config.yaml
train_examples: 90422
encoder_bias: "none"
decoder_layers: 2
Rows from block 3 of the encoder of a small masked image model, named by matrix and row number. Rows with one number belong to one neuron. Each number is 500 + 25 x the weight over its row's rms, rounded and kept within 0 to 999. All counts start at 0. Numbers have three digits each.
After each neuron's rows are labels from the 100 images, of 14848, where the neuron reaches its highest value: "top examples" is what is common among them; "peak at" is the part of the image that holds the peak. Only what is clearly more common there than usual is listed. The data: stained colorectal tissue patches (NCT-CRC-HE-100K).
# fc1: MLP up (encoder.blocks.3.mlp.fc1.weight, 768x256), inputs 128-255
# fc2: MLP down (encoder.blocks.3.mlp.fc2.weight, 256x768, transposed), outputs 128-255

fc1.582:502490447469489496471507487514452506485472499526463451504531501456506561472440468479483515510527505496518472483538490534529502520524496485501480505509518499461465540513537530515513513512516501425528531467480487514497466532519471514512490465500543499541491525487525535504535452547498525502460503526523460482544482473502530523528455489479453536507505518515500527487501507482528470528531
fc2.582:473528506499496509509484519482507496521478498540522540482541467527492508494502511507542487474549493453500540502488519470491471499511490465496545533504470508531502503515438497523555503457502515536511544528469515522513467482508540491528527516507468509470524479518484504462484507489498497514493480481478496494545556456500499449522490537489480504519470478525496508527498536507493495478505
top examples: tissue: mucus
peak at: top right

fc1.697:535465485501463473490444523497501430510486453527468534521466489456498509525514501469520469485510520480515543490502462513521502500516525554452448490476492544541520508469484520459499495490491478495494547493566521507503523568506528522470522518471517507447506515531491540489485496493477492472474482511514471476466515476464520468485506493511452527495523485512512491489447525500474549490519
fc2.697:473484502497465490497504468488521530514498454485526477467490510530537498495536519521496506475467501522478485507523521539481518509510569510502457471516440524464532481492490476505495503520512531495446514513512481497544506543544487510477483471494499493505468468534507510457555503484510479550536504521469527484511521483479511478515480507499513485483507497508520551532513494498492519531523
top examples: tissue: debris
peak at: top left

fc1.327:479516502499537514506542521479531493491510524528520516464535499478540542542488513476482510502504507465501483474511484539511489542483492506504495476475499494447524463493520515518527479495532510525479462481521454491493484473518491512525484493433510536513495487527499474513515484477547465485508464473518483566514509497509532477508500434506479493514459490503518528544511534526525506479533
fc2.327:460503446533460518503554485501466467516506513488522541517500504486496517534505513505475526487517482520490485513508479518489488486488499531532511499529529511514496495499530469438514501475495501502497501479459504491468488506457487518508510478572490519490508481488517474485480534502451537526489542482503539499517484512513482498519471579491512484511554453473525436482491490506507493506514
top examples: tissue: lymphocytes
peak at: centre

fc1.700:530537537454534515563497457535519514466471471464514512510466482479493466515499529525467472525549467491498467458509457522481517474520476500474470515480466508495486488521498523478517476503497468475533493459478491490499532504453537447524478561523547504517534507531499525541521472463515535507451531467523519532498511462535500519511477525469513473515483509495475498529460559487530505503530
fc2.700:488529499530510459453497497430538467498503501558510520511518489517478485537502507549516531566492477536482506531472504501492521606464538495540512540496518489509490431522509480510508508496530494452509489505539558483502463512489510473492489465505460459491496528489473445500513545458490510473526516521460510487496490503539517507513512492518509514555509489507512484516474473506451471493486
top examples: tissue: mucus
peak at: centre; bottom centre

fc1.693:495476550478563505505531499533544477497519472482512502509486481490528492531468521504456449501511470517497500469472510546515503501542494504457504513519522510511490507523463503493530496534480468475500473492479500509500568507489539471533495494505530513472539521470496562514469498464502514484482546525489494530468462500520532484506497500488507469531508490485478461522475542528523515491500
fc2.693:517551513512535482451499493476521493508498500491495539484487520521473503505502513554507497518478493533467471496489515467511507521491500533498506505472544520520491465524537447471472523487507502494538489518539535511491477497495470503472481468528444445528506509511467482487494545490514513496495544459477545491483485502486500480544516448501553490543503517520517539515480499506463466505481
top examples: tissue: debris
peak at: centre; top centre

fc1.695:493473487487493517483522462495493528488520482531525476497508542474517470500498497464499501525544480483508508505496503520536523535461494481490503531517538482492528522476520518488507492496521513466495476479459480503544477549552480501478469548522502524467522504455495493523525486528497491530473539500490533473548459511465495461518543513502517540536497498500484510526539498493509530508472
fc2.695:504532530483476497469473474527526501483442486469538537455544500482520488458507546503515463507474488523490522505495516481500513504522552532471508474497484536500512501523465495499511535498463511496480512543487515481471489506510517497506496515478494490501449473481513503487470499463494471463495494523511506524488539517514502430526478532507497483507500491517497484487428508539477526431526
top examples: tissue: smooth muscle
peak at: top right

fc1.390:499484476471532530483458549474487507500507506458513506541495508449467488488477487534501505474473511487491531498496479530503494502543463453477500480533478511456490491510497507497511516516527506504506503477468423473535492543492481494505469492502524493497496484504496483492515547489502482464520525511493448518478453521502505491462492504506554509514521504543510524539490524474492453519513
fc2.390:500513487468480504501530471495501465487492473488485482468488510490547512531516522481483497516487470504501501514513480518492518496505490525474504544523497497542486502498529517481511475453516480481480522508545492490526505479528506468549494501511476505516526472514520525482531475472507539452455452473510476504509502455525473531501511471524469508509492461483521552526477540527515524505461
top examples: tissue: tumour epithelium
peak at: middle right

fc1.213:532499488509526532489522478456440479501523504503465491496497526492448525457433488496559495488538506502497493535534567478491493521512494489502493543523553488527490481504515522497478486513510525489494503512518499501487503467498470476486489526555495495503532523502539460545528508543505487533478456494491485514485546499497542518532506511479482500545496531507498513478539492515504507486497
fc2.213:485498517496496449496517466515542542516515522508503494541505505512480517520492494516481546517492506523464485479511465495466438509526539507492493466454445455506519531504499460511524501506472503520525481524537497484486513481454499526529579491476497471567467481538490515477500514477527482500509519504494500514471503475490529489476515497532497479454488452534518482583477509490533471535541
top examples: tissue: tumour epithelium
peak at: bottom right; bottom centre

fc1.314:517519492528521496516490506504523503491507491522507477529443515536492489521490521448487499504515497490497493510515520530510496517480483508502523508534510498470504507445504530520473510514550523440523530504499493487501486538547450517527483515567515535462508444488509481485536512491478474484494486515500477494524489454469502503479491507540518486512537483498504479500574477475518527490489
fc2.314:495487502472541478515478483491536539463490516489522490497496516491541484540500505481533503450472529508512476506493491456451492490484507450515497473455508523533476520519461489522486524512479487491493492524468543516443497494500501517479526512517465471519456460513501531468472534500488516510529495524474455490488549494508484514478487446472503516455504515538488489499453506466492432524515
top examples: tissue: tumour epithelium; tissue: smooth muscle
peak at: top right; top centre

fc1.663:484484476487525539486486490508454510471523518520474515529508528501474482526505499479511530505491495546475481507529487449506493528477515509490517498520501519521517478522510550495515490458549547473463485450489499479544523490524485467473548466518476519499510469463509503482490493538527514507463519481535468516517502513515489509507486518526508513478500472500529527472497479520513530495474
fc2.663:496474515529506480495498546487528489543464496503490484525550501474482507497453509522485478517488496487494538531524506516473470430572533487510531505524446500502483525502473494517479466512491485507495520500538489530509494495481513519521532483509531509541480511526502500483498527467474513511554450518511511545453530503499477509460492458518450478473467501486540473497464527525444485475524
top examples: tissue: smooth muscle; tissue: tumour epithelium
peak at: bottom centre

fc1.699:510504510514478543541524499450514503506468518510528544516500506480529533497448475508440486473486499482516511519521496491523488494469481489512518490491537500551509505486444512445472548484509482531499489454497536467480482519486465536499491501523474510445495504499455463511518462499523495485527486491487488488476495487509483493530477486511575532518525497517541506519504506513479517468524
fc2.699:453485504487527499498496494514516538494492506498507493464489532529514515516503492493468524483514493518568508544492432498479493507480480460458534545440471514488489474497475521499480512550488505487522491547523501491520517474516497494501484494507489480514509514514532474493467490525493505514503551511524522491474470476507508546474476556501491545559500502504500481497495477499565476471452
top examples: tissue: lymphocytes
peak at: top centre

fc1.176:485463495521530512496523511530481549493521489459523488503501462494484518506513500506523469485510505472535493473516449524508510424507474485420504437513455507515503483501528478493536513498511518476473500467481446485506525501520506483507545503512525474512513526512468547511449439492483505485490505482543538511506487501513535526491474483468540476474488457547504510519508501491518543507488
fc2.176:484458468460498452506509472475530486530509515514513545499476507490461439512512514518492521503493496526488514514541543497520474518504578486526440553472500498457514514491515459532476517502504499487484450523529520528502478491485540492515516462501510493508518492467467458478473485503519508507538494551481514454490449523472470477526466485487524525522518485496514493502512518548492476480475
top examples: tissue: tumour epithelium; tissue: smooth muscle
peak at: top centre

fc1.487:491539474484462531457537477530473483462500484512468472505480517497491452491515482462524503543497502551524452503506484499510550503447485511471485492482520493504472519511506500497503526515511485532496502502490476515482537529530510453524508506484521484460514479486502478498485470509542547494481522473509489489474506495485497487472530514517517508545453545487535488474531470522548492421494
fc2.487:481499475547503503478486451485521478522492497482494547534510484480445513461447522505529489517483477539492522468483517537470482495475532495510500527509488473544545503516517479539475485536493529525488529479513498494484436507469461472501529480519494465488532514498546501501506473467473483504523511514507480540505521507526529505542470515497478479461477509519509500500487487489447528526486
top examples: tissue: lymphocytes
peak at: bottom left

fc1.460:485460529507511518478485510501503482476499487516464504490465508470467532493469538473517519468499469505502504496544505559487507492482549488494474527537531512543487504460524498472463469507473524500484527444513521476536455478534509507466506532496444511487513553487490488511534496520529499485449491477486521489538491448518486535481504498490490495513516551490490479499532524508523502506505
fc2.460:513478574484486486531527485527520518493476509497525521489513482490508467494457478502501516567479487528481497504439485484530504537518470488482490494491480481513548520547518479506518553480495490528477481522510538494491502541501553539534468492466505552497457491498478464494512497479494507499486490499538496527540459532509483504527521500498524506479520454535515523508456506481464489514577
top examples: tissue: normal colon mucosa
peak at: bottom left

fc1.90:475506480463498539508471489537497549509536508498511522515528496504502469509475451499480499549525521527464488495470535513488529533428458513517504538523529530482465494531495496495524457516491490485501481487514439533499503500471519503496516513466463476499472501488510498524531527506474567512482466511502454440454495508485500523516456493489537502511484475509464515531478509565515467501450
fc2.90:552481495490532504497474524495521528535518548509491501480517515478503513518477516497494488534482497474512485447493498492500479488495503518496478488484491524494532485495500466554535492488496472470500506465515496492503458528494500501495468459480433484513534504480460520555554536487507480519534484465489468524514484485501480549501568495506488493457497516497486491463493494499490553544507
top examples: tissue: cancer-associated stroma
peak at: top centre

fc1.363:550513454534556511500481483516487508507519523494486498492422461488556514509455486496488517502514543456457515510492511502514486505522500495514477508454508535502472466475497493501507521473498520506530466491466483480538489451486526496444530537521517480512511484535552479528468478493497457501485459478539536528527527525551486487524550490431475470525536447470482508504518549524521468494486
fc2.363:516550448490425540499525542500538501472512541523498477499473519466490483552534520523539510511488509499506494500543502455501483445537479498511498478465536445522530514476462501482559517539499508509498472482445494524551511480460496511460522535500527511494463481458521458443502504462489520469530483513496491472505479468529470502523506497547514501496447495507533527495488499502492499458480
top examples: tissue: tumour epithelium
peak at: top centre

fc1.601:472526488522527502526491507470506512483512499508503494540483494490494553515473539452521509500508494524516515527511531472515511511497481482497522570521527546470468480474472507524528510487473518489542557488507456494508477497501490494507501524525522523456526505514515508479505477508521502518534464500493485524479514560513529558526487503484500455511551552485533504472499496497454515480510
fc2.601:492445522475505489477533495531532507514485508489505483492487522546484529532509462498480473544468519575524486504498480508535464521483526489540499524504474478554493493481515466503448487480520509515493453508514528517478478462518510490462533472451523505511517481523472527482479531486516505500525499514461494469471528462525496476536512478487493525490527463492476522519508494471511489486496
top examples: tissue: lymphocytes
peak at: middle right

fc1.89:493459519530492518512465507510490449495472467538490494525511536523483461495503481481510487495497492546522471503479531487556520505482510497519485479524488476483477503481507477493510489495513505498502539503518556442469509482509522492471497525491528473554452507468480455509514467510551541559506517540502515512498464486505551472484584486485498473531456502529503518459480503493478523499474
fc2.89:501486443473470525516483492542492473462504463530498490516468521499448517524489479514510522541515488495489526524495446467509473483514488492499527483533499529497493518504472531506469515541495509502496515468528440515465483478534543501510475501497512472452486506515475491470535563488511521464503489494571465489514490517483519497486438505525532556526535534499493509528500482524487488521511
top examples: tissue: normal colon mucosa
peak at: middle left

fc1.145:520539528518473492522505534484497520520496461498516518453476437514501484508496498535465487502532505495500519491472502470509487478523459460461517484474486524515500516543501481494464453586522497552487496477512501497466503493491481501512478535507506505472522454500495518494462460516531571558536544483510508501450490523518474508543495515489518454502449522464490516485516500530478486530484
fc2.145:501500524483442486455483504500471541476492512479492518524524489519507472501489479486542494510492497499513472533498547498499513503507511524579483519483541474464479504503471496467482476486485466524469537492514483513519542463527508507504481461543455514525472527505531469526543501478492479488458530542498461513498480489511452490505507528502463528473520475503499491483537521487479501514527
top examples: tissue: normal colon mucosa
peak at: top left

fc1.36:506489549504473517504502524519477478523460508487496496466504493491456531529509498476516511489488476525507541457492529518485482489501508520507494462519491524494536515503489483535489505479546463508502535495526515546509562473506500457475493530477470508507481480512542462515495518507498511525462527510491485510454480542502506494502495503542505497463502498485441479525500493465476544542559
fc2.36:521551531457458456481482550493505522491524492510490506507466515532521471490499498515480542515462570528496491521506519510496499491499480501503511517498505554486535500466511508519470489546498470489498452540517492533488475502494453476517499472490490518547526555508509474475511446496513515479487517515516528445543500496449521493518490489475526492524524501469531548510503536477478491526480
top examples: tissue: normal colon mucosa
peak at: bottom left

fc1.689:486448491521535501553530528552477519518507478499503502519499480464477468474491511513519460531512546499479518478463431485503512521488495513466512473484490490513519473492475467490472531463466507530464521489497468526474493497532479442512468477482553512474500495518455517477468451519495499510496465529508511545505490499518476502495537474480488486474481485499517528476444529512499514501544
fc2.689:465491490535480470449484445498509488483514522486518535502527505505501522545513481543520525483478504522496507455508519499519518512468461491512473549500500493466509486529527463518540508508521552499521471520505515488501504475487477531516516522477508481512531488492507478509513558540498500436471509509476498464549528511489517466513478509519526528495554524495484451503491476486489487534545
top examples: tissue: adipose tissue
peak at: middle right

fc1.536:496495497513495497509489491528500475492459513467474474493499463499519473504457511474477523546505460459532462518507481496512522534507470502514481531511529459493512534549500524503479486486503478480518504497496528513490496503477504457544464541515529504446530477500462555503528442506477507515508559485481538525482541495489492542484489496503482494471513500469504475509499507469464536524544
fc2.536:494512449511450516499506467473484500505485474497484546511534551479487496502502508519480489531504494499515514528520473523472447491457520502526502512507467514501495431520465459491539559477503490444488542538519510490504518486532468530509496494498502486522465472467471517488507479534545513485511528534513489490512506499496536465483496451466461502530500526467462511512509511473476518468543
top examples: tissue: lymphocytes
peak at: bottom left; middle left

fc1.437:497474514522517520510499543490484513473543500458490498528458523522474483499485498508444481552519509506519466503520543512481486513477511481503513557500488497462486484524461536503492506492504517449497473477491516478537469501536499507500530479532520496478519470478505475538459513498534518530477526457547497467487503526501468486538478499470481501523497507487523494507545479561482510514494
fc2.437:489495541505497451511505516508492495494512522496492506487529510491472496520480481514517510576456539518498516527517520484515521441528458523498535527542524491502518474483489460497524501485524505508499525497511509510475511483494521503485480484471485493482500504464492457462458526489460485526505513497480472488545475503520528477516504507483474506467537483517504510514477475503460553510476
top examples: tissue: adipose tissue
peak at: centre

fc1.138:488467479516477470503503497454493514495510537477496490494556535494546500507475512480515510520501520458471504514517532503525464470460499490508516527522501489505532464480503471515480507528492505486460506496469502469491486523466467528510482505501481487469477520515544524491483512550453482439481520484527467503558512472490517477531489461525497490477505503488530540478473513441518516496513
fc2.138:523508525507487505518488506542501499489492462513484491503450482526518463478514457477495519492495509524519503522474466518558526508500522481513549477489523508521452504505516504515532489466488473510508465481519460522498498472546504470444500504525504485543513465498478498506528486466518523512504495473499498490468466532477495518483480565483481503498516482508499460515521504549485461483504
top examples: tissue: lymphocytes
peak at: top left

fc1.736:553531530478546533553559487508500504494481501472510477477491525484483474507459480504457477559489471460509527435489501477523497471513454462452518520465502536510461501501488497526486452500494449545466491531503487455503507491504500467514487551521518451491461509515519507517503498515479525492481529446525514508471532530531498559509509497502490465481468514526495474488490549515510512498536
fc2.736:513565487497470475484450509431534501496482467564486496490520492509504502503514494460544515524487475535506506525518515480505513534504569491551525523477513477471519519527477504494483506513524452480474516483488538488532533498514488528494477463499519458457484514500485466485490495456514512538501540517500489521536452479537524473532523507502515535480520533469507499499495464466503486503463
top examples: tissue: tumour epithelium
peak at: top left

fc1.261:474504519535498504483445477490484508521484492496518511455510541530464528498521509531506481507509462549524501479494543469511507499475521480523500494496447467520480484497563498476532495461539499519495535499490507475492462470507455552489478488483519556493509483453442491534528529506527549514504520474501523512543511479486479537529510496490453503488491519513502492519473437473521507527503
fc2.261:507520523479463492528505492504468546487461559461505480474485530492510480510491518502516493508509512473514497479497461507456509459512499562494496466489510520512504493493527492510544475486500545512500527483511490534542548487509513481516488505469463471510507467504485555526496486480539519478467474503480484512503477488460526493496480490494513530501495507514487511491486497558504490425466
top examples: tissue: mucus; tissue: normal colon mucosa
peak at: top left

fc1.400:479489509501499586492493485433472501485487534488492467513478572505455483468482454476505504495558469499502461530464512530495474516500461544500508515499475497511504500507508600483464534501472490526508515432485467482543533531486488507501514511531476515495509496496537536540491484521538476482518503496524513474538502520471507515512524493492498522503482537490515513501532462489505478540501
fc2.400:519503525473455453497506474473517490514490532498542496489547472477535536508509484502522484487433502500480541505497529484480512469527527492503527491535500511489520491517499464471537474502493513462451485560523497497550504512483480507500475482468539473509470514517545547468499495450491481508471505500505503507478496506505463498498517533538474539502471486501537515510495540496509505462513
top examples: tissue: adipose tissue
peak at: top left

fc1.200:468471474492526500503478489521478488481527508504487522545473497460504538508508514479496472512512484492539514508471480509502482537473487473500498517547516545466484505490486509498489459508496541495524492518496462455513528539509487484479503486533477507471496517487520456522503487494510492538515501517527481477555495528489504495493463466471502521510535534440497543521556508503520524510486
fc2.200:493502505491442481461509529538524532512513464524500506517496495532515494522517490491444514509486503538507512465501501491488512519549517502508515505487499482527492526565488467481559498527475454551482513503490523536475498485477494478521540488468489509486484519488463487439499529479513491492503495513474512508445499511492530530507467550537466501503531475491503459527455511531475473500531
top examples: tissue: tumour epithelium
peak at: middle right; middle left

fc1.517:515512517436496456496526526526523501473504524504486511486491473475508519498499525472497478521518479521537486494498488502524504457525479446475540480513498478509510527535520522500564455475479471493498538437464487503480499488419500518487468486505507496498510498565521512503507454518469475488533518496473516508492523462514520560528480519528502485466494506465532521492490541504515521524494
fc2.517:470538509525514477500522504474528540538498465467483498498495507513508525507534507521505520481461478497514495498501516514463485532490543495463519549477508498491521489483478474524484558500521489496516515498508540495525518474545468513504517462484429506532484475499511500485541488465519524541535520496482468497478526451493494470490519510504477506462518486493435513513525548457522515473497
top examples: tissue: lymphocytes
peak at: middle right

fc1.404:507461487507464492479505482479475482469477488512496496491487511511504528550498491499516473487498485511517489488465498472509436458488483495473497509493510502525534455499489488465529452552548472478506501506499480510509472478469517472445520543474523488496534486539510474524479518508506460494508505517446509467511554464527497492537518507531509496522486469477440478531505495511512472556465
fc2.404:516505486504495530518512498470484528535502464476507502543481517491506485512491489493477514551493505509512495506499532498525516460492527467524570521484530477494516560518519489493483480470476426475497513524523510508472547489511488515524516494500459490503506502473516444519479553484513533502483508474501488506551491472493497486505506476525505498488567462495473501475495472501513538484511
top examples: tissue: debris
peak at: middle left

fc1.676:533534513519507513482474493488513548449494482496518527462537522470529499503476497498495483512479513494503476481479502458508517520489498503496489526503497506547560543505471528524538479501500530480501500496514471458514491494492517528502518477483485475521495524530478513533501483508499502455521514481528525506522485503489499468524537445503514475526483478508548527505486529466467540499519
fc2.676:521496487504474501549511540501507498522529498491486504516467485504505500499560529561518502476541503525474544502521503543504499485506506487490450517465485480483516489450493488525513497509501556512487505479492510514496510507508510461465481460473484514507503496479516487473512473462487523487478527498513439509491508515511486502485510511516479542466484551504481426494499462552527502488498
top examples: tissue: lymphocytes; tissue: debris
peak at: bottom centre

fc1.634:512535479533529509469505505497490491507461458457477475476479478554513491489500500458548503531533489472466514522483501483520540538493488492449525519533511489509491487490529517461547475529481534497469537493525502526518521409495505457550486480497490491485493537487490553514493513504526484525469452497520483477461476521531526477484547510500505494497511449497506519485504520486488487490479
fc2.634:517504520482542560545513470490552515501484489486481531445526543460465453530524551550537504477471515493525488508510563487471506532528527481498484477455517514456483497486485493542477480463538512452474492497478493487528488528524520507502525468486492470476510473481506488490486489487490530454492487485482488474510476478510455507522527498520509539504522530482463529519456478509487522489493
top examples: tissue: normal colon mucosa; tissue: adipose tissue
peak at: middle left

fc1.321:524523511537499527487491459514497512479498464475510473444496498518499488495521481475518466514537499480484523487462462526530478472506480512473490518490492527464485506500494450482473436500467503525497483513496479462533499433510544477505529556455533469507524540529539529490491465508501531481498526519515497551506524490485536563514501510495491467505483510507438476516515525499516493540482
fc2.321:486519504508510458528555498482502512495496491536512501474487536482523487521465498502497508552479489486508455482511571450482522535534503496511503514474537501503521488490470514513515518479530486491499505525470508509533542536484498473496476477530464535514477500526502449504506535444515538518524466462518490481494502519547448476510491478512479476495509525483534509489510529474513468494498
top examples: tissue: normal colon mucosa
peak at: middle left

fc1.71:494529520477512452438471517505492516489513550508521469528526496487510545469489474466507469496522465505481526501560500511531511503481476518511558520521529451514506501500499497519531547499492446511500515538470488485486477495464488525492487492503504459486488522506518482514506448470506473476473532530510488500538524512514502479485505513505514521488490448453496498440450515501476488496516
fc2.71:498481523545506485507534484495555485478496482506488457478528529510519479479539496546472513471501493500505457515522476496478507509479480521486502508498497472485504508524445446456484485501522537484547487505501531503478503493507535481492452512514450500500479494511469524503534481510506512534478478528492515555481476507547524468487499532520514497493541544482488494508513474522501460509470
top examples: tissue: lymphocytes; tissue: tumour epithelium
peak at: top right; bottom right